Weights of a small image denoising model.
Model: 1.53M parameters, 32-pixel images, norm batchnorm, activation silu, widths [48, 96, 144].
Rows from block 2 of a small image denoising model, named by matrix and row number. Rows with one number belong to one channel. Each number is 128 + 32 x the weight over its row's rms, rounded and kept within 0 to 255. All counts start at 0. Numbers have three digits each.
Before each channel's rows are labels from the 100 images, of 14976, where the channel reaches its highest value: "patch colour" is the nearest of a few named colours to the mean colour under the peak. Only what is clearly more common there than usual is listed. The data: crops of objects in photos (Visual Genome). In brackets: how many of the 100.
# convs0: first 3x3 conv (model.mid.0.convs.0.weight, 144x144x3x3, each kernel summed), inputs 0-143
# convs1: second 3x3 conv (model.mid.0.convs.1.weight, 144x144x3x3, transposed, each kernel summed), outputs 0-143

patch colour: grey (95)
convs0.130:167131108100111167064090077121118147137059126083101083126111121108117148134100133042084041175128115149115160116144126099179105161089125095105136133110115110096147178086114135101176123104101124145077079148091139147135119114137142111143141120127142111116106150186103125109057118149108145235122109108089092138183126168127124099129107102130122123077157132157073138087157131084109166202100148122143032098110126070120144139077137100156134
convs1.130:119133143121138112097172117081136166103165051152175134135078117148151130159094102105123245008095111100109189128073156170133182179135148124098121150101151076157125116160150124147148130147162149094112156126171158136114148124117133156103117134084129143117151169106109093196067114097134223111146067136140141097085104131140120108129089159156169050102141140108124130131129097148135097149146129135130149149149137164122118128125183123077144

patch colour: grey (92)
convs0.27:098133192095094162144147064107108116068089114113103170143097133107073096137123131098126081108133104069080086118093123112199084113130135130140124135158104126116090100128141130156099105070144116110129076086111116109134147121133080148124084107095092075107110096073140120107058158114104131131149121165114068129122083126081137086156052094094105166102149070103127112078134114125105111170085004112159100109109121124118126066114086122160116
convs1.27:160165107102125129102095085192154135048165138087191154070094151127143128099095163180120085131143121083151143179133236124102200062141127139103125175154090188121188189059109102107145079141117110110151164135137155138104112132167147114110141133113124183074151147121162134181085068132105199107173149142157161135130119125154097130155151100122140085101076109137101148160106126134124111109126127124104113140127160124113174139125104077149134

patch colour: white (31)
convs0.76:134121117088099138118102138158154036138153152142063160120135071139122158136143121117096115088106200102106158141138147154127137083133087122137109133120159079092114156132118095175094171081147129127132152126151089138108133173177126115074131065157138120114171107135085160163120139079157112159101073062109144030142112148145007123112145061135080132142110115119083137117085111105110144108167147119103128143160129124210134158100093097095100
convs1.76:115106127124126162152109158134163126077145141151095168143108151128151103123114084153107190134114147152096074124115116162181116255170169156118150133131151083132133116099070142112157081137088117106114068148148131069095151131117125135122118164136136176153113148103126113084153139177155133138124087151098090179101089159132200109109119122159147148101131127118118087108153151098101097116107147116157102028136086119149145134154146129134144

patch colour: white (32)
convs0.129:157138094132133065127110137140037192121132106096060167133144127137123125130121113094141084045178122149150135166142136147118088183132136124141227144127123129159120137096123150069103127096102129121108135106110125146134124108112138134091133073145128110097095068133083163159159135117145087176137189159143169189127100128097112108090096131121159139095033127103087088138163104083113084100125145119065134178108052081119103145158131130070126
convs1.129:111159125131111165134108152102139116119046129133059163164159182146132137106164130146171185163066056159146138109136116125079115091125152122077019135094124106109081122109164112169137158105140159148142154100087107180112142130154120166040075192126099115133132158141184125126112120134094089141154142131086080061136107134152139158120157181172154167099116114155075164107135177102111103117117154148179105101142184101129106093090125133135116

patch colour: grey (93)
convs0.137:255117098099085159111134117127158131110117149168143166150124110123071174114121167110122096142156134114124203129168159145169168110170098125117121140118193133094168122159137134147133116117127124139096110186159169140139125154086142123135104131186099115113126110133144058108127183137122156229116095134082058163153099177136122051108179133145128109141160098092140163081087152138112128131067097138125158063156158181117105130119100103155119
convs1.137:079121175119171147111129078120119110172090108143167136094102112125159179114099067076150234138105116117134098128113099116125194143101130105116181120152120122134125113094113072126137145117114048119062125140118135134117077115165124132058145120116090104129168107163116220158126109150081125096060117097122126114147097095109144174065091090171139133112123057144095138063116123117135125126126112064114092143091121081113173098140077144100158

patch colour: grey (97)
convs0.33:083129120161113129146117195125177170124138167125146105125116127116068117142129121108135145175165094102143100116116127167179137190139148181096168158055158104121161145136150182147169105195107246153112094088184129163124122122091081161171127094084143126165114209108170154134123138124111181184110135080153129103155116155129099115118112099164134108100198134180142148144130108119111119151093103145117189102143131184119086126153104124167182
convs1.33:102050131101134116078123070136063082114107089155060141099126119153173161117141098093113163101077142129147102115109133153131162203132172096099109106117109142107058106078151109128126150173109151139138070182068112132143123074132139163097116137127105118103174102130061127108122106088110059108059111171142099131091109102132109128151124148098187122113132091092107161102048139105130094113134104150101093148171096115149071104125049101113109

patch colour: white (34)
convs0.74:136101145141134156117105073104084114097133105084159129127095088125139150137114132116093116095106130157154112122100119091090116109117046136117159113078152098116100090123097175055128101048117158124174127160085115151063104137142148022065106152129111102082143129114090139154095091153114130142113144131133173144116105088142124138136102118103079058134148097117126146143161111081093118132113093125095100135118062104129103104133083001124057
convs1.74:107105099173107055121175099116087155144109120123158114085082131120083096111153116129141145135140154147145131065171118063088155138163130158097104109109132128164084128144148118128098141086158098078115089098090133116081125133088115102041162112146124136119151110125166115138175064129149143145070108050149066139107082139058141093094142115129112059117127045129094121089134149107175111113137095173139142123132174074092097110117097037126153