From a checkpoint of a small image denoising model: 1.53M parameters, widths [48, 96, 144].
Rows from block 3 of a small image denoising model, named by matrix and row number. Rows with one number belong to one channel. Each number is 128 + 32 x the weight over its row's rms, rounded and kept within 0 to 255. All counts start at 0. After the name is the row's rms in percent of the matrix's.
After each channel's rows are labels from the 100 images, of 14976, where the channel reaches its highest value: "place" is the part of the image that holds the peak. Only what is clearly more common there than usual is listed. The data: crops of objects in photos (Visual Genome). In brackets: how many of the 100.
# convs0: first 3x3 conv (model.mid.1.convs.0.weight, 144x144x3x3, each kernel summed), inputs 0-143
# convs1: second 3x3 conv (model.mid.1.convs.1.weight, 144x144x3x3, transposed, each kernel summed), outputs 0-143

convs0.8 087 [152 145 138 166 107 102 154 153  96 163 117 137 112 136 128 126 150  92 110 153 117 144 119 139 135  92 132  86  96  58 124 149 146 151 185 129 133 139 127  60 119 143 102  83 105 104 173  98  85 142 115 151 139 157 177  76 126 155  99 138 239 103  88 163 131 146 181 154 120 101 152 199 162 140 148 118 121 111  92 135 113 167  76 121 144 132 197  61 101 133 125 115 101 120 161 167 174 106  63  55 122 173 162  68  48 129 114 149 188 124 161 187 132 149  93 141 120 117 130 145 171  72 131 130 129 109 171 134  93 131 144 166 122 139 108 117 171 145  99 161 129 165 125 133]
convs1.8 070 [116 105 111 198 132 126 154 189  36 108 141 119 162 204 132 106  70 103 176 145  99 160 103 150 165 111 123 131 166 174 114  99  72 126  53 131 119 187 138 176 160 175 121 138 136  75 105 185 102 169 144 148 122 111 104 160 105 124 129 126  66 110 144 107 124  78 103 114 154 112  96  92 151 136 102 132  77 139 135 140 102  86 142 146  52 129 117 136  59 111 141 182 110 144 138 174 120  96 147 137 118  70 138 165 170 154 178 154  89 186  99 123 118 123 128 153 134 115 119 108 182 117  96 110 122  87 128 148 144 197 108 136 149 159 123 134 110 111 104  89 140  81 124  90]
place: middle right (25)

convs0.45 093 [118 164 126  74 142 137 185 173 159 169 122 179 209 166 123 127  92 132 193 212 126  97  71  97 122 128 112  93 108  69   4 164 154 117 105 134 108 122 143 100 144  96 104 131 183 130 161 148 118  98 102 152  87 101 139 100  59 155  88 116 143 119 108 140 137 142 115 141 149 123 146 104 100 112 148 106  97 108 153 105 145  95 114 138  65 163 181 123 125 124 105  87 116 161 101 161  77 121 147 112 105 124 163  80 143  91 125 187 113 144 118 115 150 124  93 101 122 135 142 104  98 127 114  94  77 157 119  78 124  82 108  94 142 119 152  79  79 165  96 160 119 120 172 154]
convs1.45 090 [ 91 136 142 175 101  56 153 196 117 122 161 137 142 116 152 121 105 137  92  91 180 143 175 141 145 128 157 179  69 164 222  87 109 109 211 113  76 126 167 122 131 150 157  88 113 117 119 143 102 157 151  64 113 130 136 132 160 183 117 147 108 128 120 136 162 116 120  77  92 108 151  96 146 100 121 118 132 185 147 135  94  87  90 176 108 167 141 122 125 130 174 141 116  84 111  82 155 123 100 136 166 140 103 145 109  69  98 148  97 118 112 146 123 186 106 125 119 144 113 130  54 128 103 149 130  87 150 209 145  85 154 146 124 107 110 103 165  75 151 166 139 165 116  59]
place: bottom centre (33)

convs0.48 109 [126  91 136 125 132 143 115 123 100 110  90 119  79  99 179 136  71 155  87 105  55 125 142 173  77 122 122 126 117 207 122 175 108 128  73 118 111 121 159 153 159 101 105 148 107  91  87 117 128  84 198 129 101  92 141 129 149 128 175  68  93 160 133 130  97 147 150 120 124 181 102 155 167 130 132  55 107  91 130  66  98  82 140 117 110 119 176 104 129  85 124 152  90  72  61 171 114 128 149 122 148 113 155 126 131 167 113 124 126  79 151  73 158 111  98 196 134 140  77  82 145 149 139 111 136 133 139 112 161 176 172 107 102 115  84  56 111  88 145  75 129  96  93 108]
convs1.48 132 [113  99 188 145 126 157 170 136 119 144  82  67 143 155 121 123 121  67 149 142 150 183 150 103 108 121 109 174 159 112 178 142 125 118 153  90 132 111 167  67  97 198 129 151 114 165 121 116 124 190 113 136 106 176 127  97 146 176  61 179 148 113 148  88 135  94 111 120 111 109 107 161 143  93  89 112 131 160  97 157 171 167  65  86 127 119 168  68 140  82 138 104 137 190 113  99 159 134 115 115  96 124 130  72 162 110 171 100 115 137 115 191 135 148 144 134 134 106 133  77 129  83 122 128 101 119 140  67 147 121 210 119 149 105  58 103 144 173  79 191 130 120  93 114]
place: middle right (26)

convs0.5 102 [ 86  99 124 150 119 217 117 154 123 186 108 102 122  94 172 141 158 115 142 116 168 120 104 162 107  55 133 132 121 135 181 168 103 156 143 112 110  90 136  89 119 144 101 161 106 134 146 181 128 124 155  69 115 118 145 166  68 116  86 190  17 111 148 110 156 136 160 170 150 119 132 140 173 112  74 185  67  98 153 100 109 151 179 132 156 134  64 169 127  95 153 111 139 182 141  95 130 127 122 151 118  23 137 110 162  67 116 140 131 141 137 144 133 124 175 119 140 112 153 137 136 107 133 120 145 119 162 129 123  83 109 161 102 161 166 122 121  80 111 186 151 113 125 106]
convs1.5 073 [122 136 128 131  75  84 171 186 178 158 173  62 138 124 105 102 121 186  85 123 114 102  96 113 121 190 158 184 109 155 143  46 137 145 112 139 100 141 124 159  71 182 145 119 137 103 132 106  75 121 123 116  91 145 147  87 109 163 116  78  99 110 120  88 100 126  88  81  99 145  80 141 193  78 168 132 134 202 118 158  98 116  78 117 160 124 175 143  93 166 159 134  85 122 165 130 148 106  99 136 125 153 135 112 125 190  97  94 105 141 101  74 120 189  70 126 164 123 119 142 110 149 137 173 116 116 109 143 182 134 167  91 117  93 104  95  93 146 118  95 163 174 153 112]
place: centre (34)

convs0.6 090 [126 152 145 123 105 122 130 108 180 161 151 127  91 147 111 135 144  94 148 109 124 147 123 145  99  79 175 130 135  97  61 105 174 131 145 140 114 128 148  92  86 120 126 143 117 137 103 156 157 166 143 133  56 146 155 132 173  76 174 113 164  76  85 122 196 152 113 147 131 121 162 156 121 158 124 102 127 122 166 113 103 134  90 118 123 147 110 119 128 146 133  46 199 175 125 186 122 148  60  99  98  50 149 162 138  74  31  86 132 181 131 134 141 132 150 124  74  89 117  97 156  83 147 117 153  76 136 147  58  73  64 184  88 120 136 139 111 117 127 136 129 148 148 113]
convs1.6 092 [ 69 138 126 138 109 194  90 164  92 152 148  78 149 178 106 136  90 160 161 113 127  79 125  77 164 163 159 143 149 147 209 186  93 121 127 123 160 135 136 121 120 167  99  60 146  67 142 156 104 133 117 175 164 115 128  49 140 137 117  97 144 106 145 159 154 113 129  91 154 127 115  86 116 112 127 180 122 101 155 132 148 154 145 140  75 163 124 138  91 100  95 117 106 137 106  59 148  94 120 137 143 209  89 110 133 154 136 110 149 103  47  86 173 112 116 151 144 144  81 175 109  94 122  89  85 141 136  86 137 111 189 131 128 140 139 117 146 145  71 109 184 158 126 188]
place: centre (27)

convs0.33 104 [120  62 120 117 111 157 164 131 141 131 151 188 159 110 127 135 123 173 177  98 145 124  40  63 110 111 189 106 112 113 145 140 146 133 109 138 116 124  83  67 137 111 129 107 122 115  98 114 168 113 122 136 121 128 146 113 175 149  73 100 106 152 184 133  69 133 135 106 106  74 104 102 102 102 144 138 141 139 147  91 144 117 121 116 134 111  76 145 141 112 149  47 138 207 130 151 105 163 127 155  71 170  77  82 111 119  82 132 131  95 151 118 135 106 145  60 161 130 110 121 166 161  77  97 137 128 154 108 116 114  95 212 125  87 158 112 135 102  93 124 133  64 232 133]
convs1.33 095 [185 114 186 144 109  95 134 196 108 110 142  72 120 104 182 104 168 165 106 153 112 158  99 107  92  89 124 150 122 111  77 116 148 148 101 119  97 136 129 147 127  92 118  63 137  65 103 112  48  62 155 132 134 153 175 146 125 125 147 140 139 118 130 125 138 140 145 184 153 162 111 126 119  81 109  85 122  80 172 118 139 122  99 144  99 125 114 133  37 126 131 190 183  72 100 101 106 130  50  83 121 145 188  58 148 136 152 130  84 108 118 173 138 188 149 145  91 110 119  94 141 105  86 143 144 111 126 133 113  93 126  88 105 117  66 124 102 167 156 134 125 151 144  76]
place: middle left (29)

convs0.134 136 [ 86 146 126  58 107 105 129 184 149 114 129  88 126 129 119 114 121 147 102  89  96 124 132 129 125  55 116 181 124 138 111 101 147 133 117 109 152 129 180 138 106 144 144 135 181  60 106 129 102 136 129  83  89 111 180 117 255 138 113 129  68 137  67 150 159  82 151 132  96  74 114 102  96 120  94 145 209 151  94  97 117  86  99 129  91 120 126 117 112 132 120  72 164 204  76 114 126  88 148 109 117 150 101 151 153  99 139 126 123 122 169 123 164 158  90 133 132 104 137  78 139  97 204 122  69 145 104 135 137 116 113  91 126 147 140 100 128  90 110 137  86 156 132 193]
convs1.134 152 [171 119 115 130 139 127 115 142 133 182 134 115 148 133 117 178 159 115 155 158 133 140 109 120  94  95 211  89 111 102 117 113 139 152  95 161 132 143 179  73 123  96 122 123 189 165 189 109 146 157  97 170 130 155  66 100 106 103 126 136 122 112 144 139 112 162  98 122 174 158 100 192 154 138 124 119   0 124 180 142 133 154 169 169  93  69  97 137 153 166 117  91 130 172 136 133 159 191 139 126 119 166 111  99 119 137 123 125  71 134 146 185 150 119 135 131 175  98 133 109 183 110  90 175 114 153 134 119 147 169 172 143 128 195 128 120 137 110 169 108 143 119  90  49]
place: top centre (30)

convs0.86 101 [143 106 150 100 144 170 169 100  89 136  97 146 141 174 160 170 127 127 156 136 142 102 110  84  61 153 173 157 181  95  32 145 118 115 128 180 152 121 150  51 128 154 139 138 135 145 101 161  86 155 135 132 134 131 154  89 104 185  73 126 159 125 106 115 133 134 101 155 101 114 166 105 107 109 133 172  94 137 127 100 128 143 123  94 111 161 179 150 107 146 104 118  63 132 100  69 141 113 151 134  82  89 151  57 121  80 134 122 138 116 110 134 141 121  15 135 128 136 104 133 123 145 132 138 161 143 160 144 190  31 162 111  86  96 143  68 131 132  98 158 162 105 162 108]
convs1.86 086 [164 133 107 131  81 117 136 106 174 116 143 173  67 158 120 116  78 136 200 131 130  97 106 151 138  70 146 116  56  70 210 131 124 109 122 161 182  87 103 128 100 167 153  96 120 169 143  90  97  78 146  96 162 134 177 125 104 150 155  52 110 171  84 139 138 100 175  92 141 127 100 129 133 107 156  90 147  98 142 119 134  93 145 107 152 131 132 140 123 136 160 111 150 129 120 193 180 111  92 102 188 140 150 136  73 142 137 175 141 135 135 123 131 132 148 159  95 143 163 165 104  74  82 125  79 181 151 126  79 216 140 162 123 148 136 158 142 170  82 119 145 139 113 183]
place: bottom centre (26)

convs0.119 101 [ 22  71 108 118 141 148 169 129 139 170  59 137 125 131 162 130  98 123 161 179 115 117  74 147 114 105 145 178 111 146 163 105 117 127 105 132 131 113 194  99 114  46 135 159 152  92 138 125 193 161 164 120  52 147 147 102 108 163 104  89 143 145 122 146 107 130 125 162  67 147 119 143 159 121  99 142  71  90 106 178 125 173 118 151  97 122 123 100 125  85  88 155 166 140 160 118 162 122 160 116 108 139 140  72  15 112 140 107 102 148 112 135 113 100 111 157 187 165 187 100 166 113 119 169 136 126 127 151 141 120 162 150 133  96 167 138 106  95  91  99 160 121 108 151]
convs1.119 081 [163 169 129 119  60 108 122 151 110 112 123  96 125 134  98 148 141 134  58  66 164 118 202 109 167 188 138 133 139 185  89  71 116 154 164  90 150 119 100 124 154 123  97  44 130 132 138  96  85  88 128 174 153 135 124 116 124 160 124 120 130 155 140 132 154 102 138 103  50 106 117 134 121 128 128 132 159 158 103 105 148  99 137 111  84 124 146 153 191 145 174 123  86 132 156 138 207 104 129  84 146  60  79 151 130 136  97 117 192  36 153  95 117 129 165 137 107 105 128 131 149 135 146  91 125 159  83 123 164 101  87  86  69 112  82 172  79 109 161 139 126 149 137 134]
place: middle right (28)

convs0.53 092 [122  56 160 111 138  91 143 216 122 159 116 114  99 145 154 159 116 156 179 152 129  88 120  97 140  89 132  93 101 120 138 125 122 157 123 125 138 139 160  96  94 121 114 129 109 206 156 152  84 112 140 129 153 141 146 131 162 120 142  97 119 140 153 111  70 140 143 140  76 126 124 172 163 118 147 118 105 155 175 159 122 155 210 103 122  82 118 135 148  77 192 146 114 205 127 136 116 125 113 123 153 111 145 142 106 104  76 153 182 101 139 121 149 143 132 132 175 143 115 107 109 141  36 107  89 131 150  69 132  84 156 146 126 139 146 154  84  89 121  99 139  43 150  11]
convs1.53 094 [ 88 150  88 107 132 210 149  16  90 145  89 130  90 148  75 142 112 144  89 125 153 174  93 152 112 111 144 143 121 143 141  68 173 123 128 134 156 135 155 150 112 133 150 122 107  68 151 169  75 162 114 122  94 166  54 125 123  97 148 142 153 139 132 156 120 142 100 139 180 143 190 130 119 149 113 139 134  85 132 101 107 167 143 190 127 141 151 128  90 154 111 122 118 141 130 119 148 138  92 156  76 155 152 101 105 138 125 125 116 153 151 182 140 182 138 114 151 153 115  78 114 141 125 147  54 106  70 112  97 149 169  72 101 100 141  95 190 215 137 134 115 201 110 125]
place: middle left (31)

convs0.123 085 [ 55 141 120  68 122 132 134 156 154 124  83 139 119 160 181 154 143 129 140 137  92 136  86 146 195 137 160 124 131  97 139 139 119 126 131  81 146 143 198 136  82  93 116 102  89 120 157 137 157 126 237 152 133 163 155   0 100 128 110  86 128 140 145 110 107 174 117 150 137 134 104 167  89 140  48 150 100  93  91 166  95 114 129 149 118 162 120 180 160 127 130  97 114  91 182 120 127 135 132 101 120 123 139  86 138 110 132 135  74 170  77 117 142 108 138 110 153 133 167 178 137 113 161 191 116 159 108 149 101 160 105 184 130  88 166 152 109 107 122 151 146 123 135 157]
convs1.123 089 [130 153 154 127 167 176 178 159 159 100 126  96 157 109  48 121 150 169 175 159 130 131 154  95  75 122  96  67 157  73 147 157 144 151 163 225  95 123 181 115 177 122  82 108 151 119 102 164 127 187  56 145 112  44  97 182 164 125 124 122 103  95 130 163 173 104 139 149 166 118 108 163 131 119 130 148 168 130 168 140 132 152  97 145 122 105 150  79  92 142 152 124 124 162  82 124 186 130 152 159 112 124 105 148  83 164 130 115 131 144 197 131 142 168 130 148 138 133  63 124 145 146  85 140 164 107 158 116 131 156 141 160 105 141  98 114 166 132 160 118 192 170 161 145]
place: top left (34)

convs0.93 123 [ 79 136  85 102  72 170 147 134 103 120  86 137 134 114  98 178 169 123  92 113 143 104 199 136 129 133 123  90 100 132 144 152 141 121 127  97 154  92 137  81 115 246  73 133  77  84  98 190 119  89 143 136 115 149 122 145 126 144 156 151 134  69 106 210 169 121 144 123 146 105 163 113  62 164 143 126  89 146  94  84 102 101  96 128 116  99 152 155 183 114 146 101 150 149 109 138  96 138  60  99  89  99 104 130 134 129 119 134  66 119 155 109 158 109 110 121 109 110 118 135  82  86 130 128 132 135 154  99 164  84 115 109  64 145 144  45 109 131 153  97  74  81 127  92]
convs1.93 113 [152 109 125 110 146 126  79 102 165 110  61 158 119 164 104 157 117 144 152 116 134 131  99 165  79 151 158 142 124 110 129 126 178 179  98 134  97 113 121 107 130  25 174  88 124 189 139 102 128  95 119  97 139 134 199 143  85 140  95 180 122  75 119 120  73 133 126 127  77 106 125 173 152  74  97  99 129 103  98 167  87 159  94  96 110  89  62 108 166 189 113  99 151 141 124 189  90 192 118 113 112 119 128 113 122 120 116 152 154 166 135  99  97 122  95 180 106 149 168 138 159 154  90 112 113  41 119 137 182 150 128 152 183 163 147 163 136 106 103 159  99 121 170 151]
place: top centre (35)

convs0.64 111 [149 107 160 127 113 132 181  98  68 127 180 130 153  73 130 195  96 143 169 121 143 131  95 148  85  92 150 139 112 120 133 112 148  95 149 136 166 120  98  99 100 133  56 104 161 125 118 144 144 158 128  75 114 166 130 131 164 101 200 106 151 134 149 110 149 136  88 104 139 100  96 164 137 137 112 130  90 218 116 103 146  85 148 149 110 133 151 121 125 106  73 146 158 170  94  71  40 214 130 117  31 104 129 113 105 109  79  96 100 128  33 130 108 112 120 126 131 134  87 171 123 124 186  91 134 106 122 105 153 140 126  89 107 105 117  85 126 108 129  92 137 130 166 110]
convs1.64 103 [123 174  52 136 109 182 106  92 175 137  92  95  87 189 160 146 130 125  78 100 165 100 187 154 165 133 130 122 187 151 103 129 137 123 106 114  95  98 147 109 105 142 173 125  71  57 113  91 101 145 206 137 120 136 170 162 177  93 101  97 154  88  97 101 158 165 114 150 138  93 167 134  88 146 180 101 133  70 146 131 148 149 143 102 155  69  93 133 143 167 103 149 128  97  91 117  92 114  61 129 157  87 101 138 118 117 187 186  99 135 121 162 147 190 122 107 143 139 120 163 115 155  92  88  89  89  91  70 129  96 105  99 153 109 124 161 131 171 159 107 113 127 119 117]
place: top centre (26)

convs0.25 100 [112 101 161 188 130 156 160 151 148 151 108 130 114 119   0 101 147  93 110 117 130 116 122 169  28 155 132 130 144 102 150 118 100 143 133 120 162 165 184 108  61 134 110 101  79 119 116 126 113 115  81 154 132 121 141 192 103  79 121 143 144 169 193 120 158 154 166 176  86 123  79 134 135 135 166 142  80  98 135 149 112 144 134 129 111 120 149  64 115 145 102 144 138 135 133 115 178  69 139 144 139 107 148 131  92  94 142 117  87 139 112 136 116  92 194 150 153 136 178  97 128 150 112 164 153 179 144 107 148 110 145 162 135 132 102 167 128  93 149 111 140 155 161 128]
convs1.25 087 [ 81 152 132  97 112 152 152 162  75 179 157 176 116 133 179 151 109 160 159 148 118 192  78 121 170  99 172  73 129  99 125 166 137 144 125 135 106 143  99 123 120 144 170 220 144 112 169  84  84 144 139 155 145 179 112  26 140 135 170 140  87  77 126 176 165 199 155  98 165 131 190  90 126  76 148 124 140 130 131 123  75 119 144 131 146 135 170 129 124 136 164  92 147 155 198 141 136 188 109 135 110 176  88 102 153 137 136 136 113 177 155 130 106 142 113 116 152 134 112 170 127 100 115 113 115 106  98  98 121 138  92 122 135 123 181  75 122 153  81  73 104 153 164 138]
place: bottom right (35)

convs0.2 107 [123 103 108  92  84 181 102  95 106 117 146 102  88  36 137 101 105 130 163 103  85 106  81 108 111 119 145  55 112 109  90 127  93 130  87 100 131 129  85  93 138  63 169 103 152  89 145 108  98 153 128 131 102 127 134 101 128 113 101  99 133 103 112 107 146 101 114 141 155 141 145 149 129  98 124  98  99 104 123  66  97  82 119 126  49 146 118  51  86  40  79 159 110 158 120 115 140 145 164  68 102 111 100 109 111  73 105  79 167 119 123  88 133 103 115 144  73  68 159  79 179  91 127 102 118 119 131 106 101  90 102 148  78  76  79 110 112 107 157 139 100 135 143 101]
convs1.2 117 [118 176 159 140 107 142 186 164 119 128 136  94 142 169 148 175 144 113  82 135 156 168  70 132 152 117 116 133 123 151  94 139 124 141 131 176 164  35 112  94 196 152 120 120  92  72 150 159 115 135 180 153 141 138 118  77 134 157 136 164  42 106 150 151  93 161 155 174 124 103 140  72 198 157 146 144 141 122 190 152 178 140 123 140 100 134 111 132 116 189 179 127 174 137 103 102 119 104 102 144 161 156  94 171 155 143 117 168 137 153 125 142 118 191 160  99 165 107 143  90 103 148  81 160 101 161 152 100 118 101 124 177  85 173 122  70 133 145 120 133 133 124  96  49]
place: bottom left (33)

convs0.30 119 [124  83 195 159 117 136 119 139 115  91  77 164 179  46 170 146 195 131 143 147 118 111 134 172 119 112 141 101  87 171 146 152 134 140 175 105 113 100 170 121 137 205 122 107  17 127 154 175 167 128 125 108 130 157  97 101  76 122 151 119 142  93 141  95 165 117 158 137 134 135 164 162 179 132 128 146  89  97 156 140 121 176  99 122 132 102 159  88 207 117 158 112 120 147 162 145  98  95  99  99  72 121 105 144 150 139 149 138 132 134 118 117  65 143 130  82 123 114 148 131 142 106 126 196 139 103 200  78 148 139 134 171 128  69 180 102 100 115 150 138  94 147 121  79]
convs1.30 107 [151 191  55 106 149 104 111  82 112 139 110 147 116 187  90 105 116 121 126  96 154 120  77 136  84 164 171 141 142  62  86  72 151 185  69  93 136 102 130  89 199  47 138  98 163 189 110  99 206  87 117  95 107  96 183 170 127 173 133 152 178  55 152  97 132 144 117 120 105 150  93 115 124  73  82 131 169 145 125 133 129  86 112 108 131 112 115 112 123 153 146 139 121 122 114 137 124 161 143 153 132  81 143 131 137 161  78 153 145 108 158  92  80  89  69 115 138 158 124 146 146 111 157  79 174 115 133 141 129 153 119  98 134 171 112 126 147 109 103 148 130 168 143 175]
place: centre (34)

convs0.122 114 [121 147 126 135 151 133 156 125 121 159 156 132 154 176 140 163 147  94  94  98 141   5 120 157 143 128  77 130  89 150 109 121 122 144 103 160 140 131 136 132  84 174 117 158 102 109 143 143 107 141 116 160 129 141 154 111  84 126 112 144 166  47 138 110 190 130 157  91 101 156 107 113 143 152 147 126 136 117 133 124 151  82 135 160 108 120 118 101 195 154 127 118 132 136 118 130 134 126 116 118 110 122 111 149 106 105 139   0 107 131 161 118 154 129 136 142 136  52 128 133 143 100 124 121 112  42 147 115 118 103  99 112 106 155 110 100 129 137 112 175 115 120 140 105]
convs1.122 095 [122 130 150 145  66 118 139 151 146 142 178 147 128 145 114  98 125 123 101 106 132 231 149 128 135 111 138 146 130 129 156 118 126 120  95  93 114 133 144 119 128 140 173  77 100 121 160  85 155 171 104 107  69 118 159 162 171 208 133  78  96 166 189 154 203 122 152 161 141 138  86 128 166 142  68 168 112 173 147 154 127 147 130 114 159 112 151 137  86  91 127  91 149 168 116  59 134 145 147 136 189 158 121  92 165 182 169 201 123 137  75 145 121 197 133 117 136 166 130 162 115 187 151 145 125 135 127 149 104 134 127 171 165  85  88 149 171 126 156  43 123 124 115 132]
place: top centre (28)

convs0.18 120 [109 144 144 106 103 125 162 116 113 113 164 142 143 198 140 120 117  95 110 105 113  99  46 106 107 161 108 129 125 115 106 125 123  98 110 127  41 151 177 116  88 150 108 163 110  94 116 168 107 149  90  61 109 142 105 117 126 103  81 103 118  40 149  87 137 116 211 104 116  92 147  97 145 133 113 124 135 175 130  82 134  70 101 146 116 121 102 139 114 156  60  99  81  94  86 111 202 216  82  95  65 113 149  86 115 122 108  93  81 106 117 134 107 145 106 132 144 129 113  96 132 116 108 110 108  26 111 111 105 122  96  85 116 111 124 105 139 119  99 122 128 102 100  92]
convs1.18 132 [145 162 121 151  98 146 190 101 151 147 104 111 150  97 120 106 117 163 105 118  91 136 109 125 115 151 134 114 154 140 168 116 153 149 174  85 128 169  69 177 140 141 132 136 103 177 134 110 181 143 133 113 119  70 139 133 138 125  92 222 112  59 123 190 176 164  88 101 164  86 135 137  80 118 148 159  77  90 127  90 106 115 127 112 170 194 113 196 124 170 128 158 122 124 149 147  55 112 116  74 143 125 194 129 123 174 152 108 119 109 129 144 158 111 147 120 130 169  82 143 170 136 136 131  83  37 157 161 105 183 105 152 144 162 146 131 126 143 176  92 145 166 162 177]
place: top centre (29)

convs0.141 091 [120 159 151 149 159 122 118 125 134 143 121 137 120 124 149 125 146 100  75 101 156 105 146 135 191 116 147 184 138 150 127 145 172 178 116 174 119 109 188 135 119  95 154 115 141 126 129 173 146 109 112 148 153 122 145  93 157  94 140 116 145 143 131  86 160 182 109 141 140 100 160 162 151  87 126  99  37  77 153 137 118 172 135 130 107 132 125 130 124 103 129 139 203 171 144 131 128  86  99 189 113  42 126 122 135  90  96 131 121 112 138 179 112 152 120 179  55 123 140 128 143 126  92 168 164  41 149  63  59  83  37 119 154 116 160  97 193 157 149  81  96 126 116 119]
convs1.141 072 [103 119 123 126 123 164 156 209 143 113 108 120 121  86  84 101 126 145 169 150 116 162  80  62 118 111 106 128 174  33 120 115 130 114 112 164 169 157 119 162 105 105 129 108 146 141 149 133 144 130 139  74  88 146  96 152  85 162 125 182 163 111 117 136 160  96 171 113 113 141 111 149 152 177 110  81 152 153 127 125 127 143  71 100 168  77  86 140 114 202 140 165  81 141 178  78 110 140 216 147 149 141 125  99 104 169 102 101 139 105  96 137 126 108  56 109 131  92 123 143  69 124  99 126 122 148 103 168 117  85 189 180 106 115 178 118 140 105  64 142 156 104 150 176]
place: centre (26)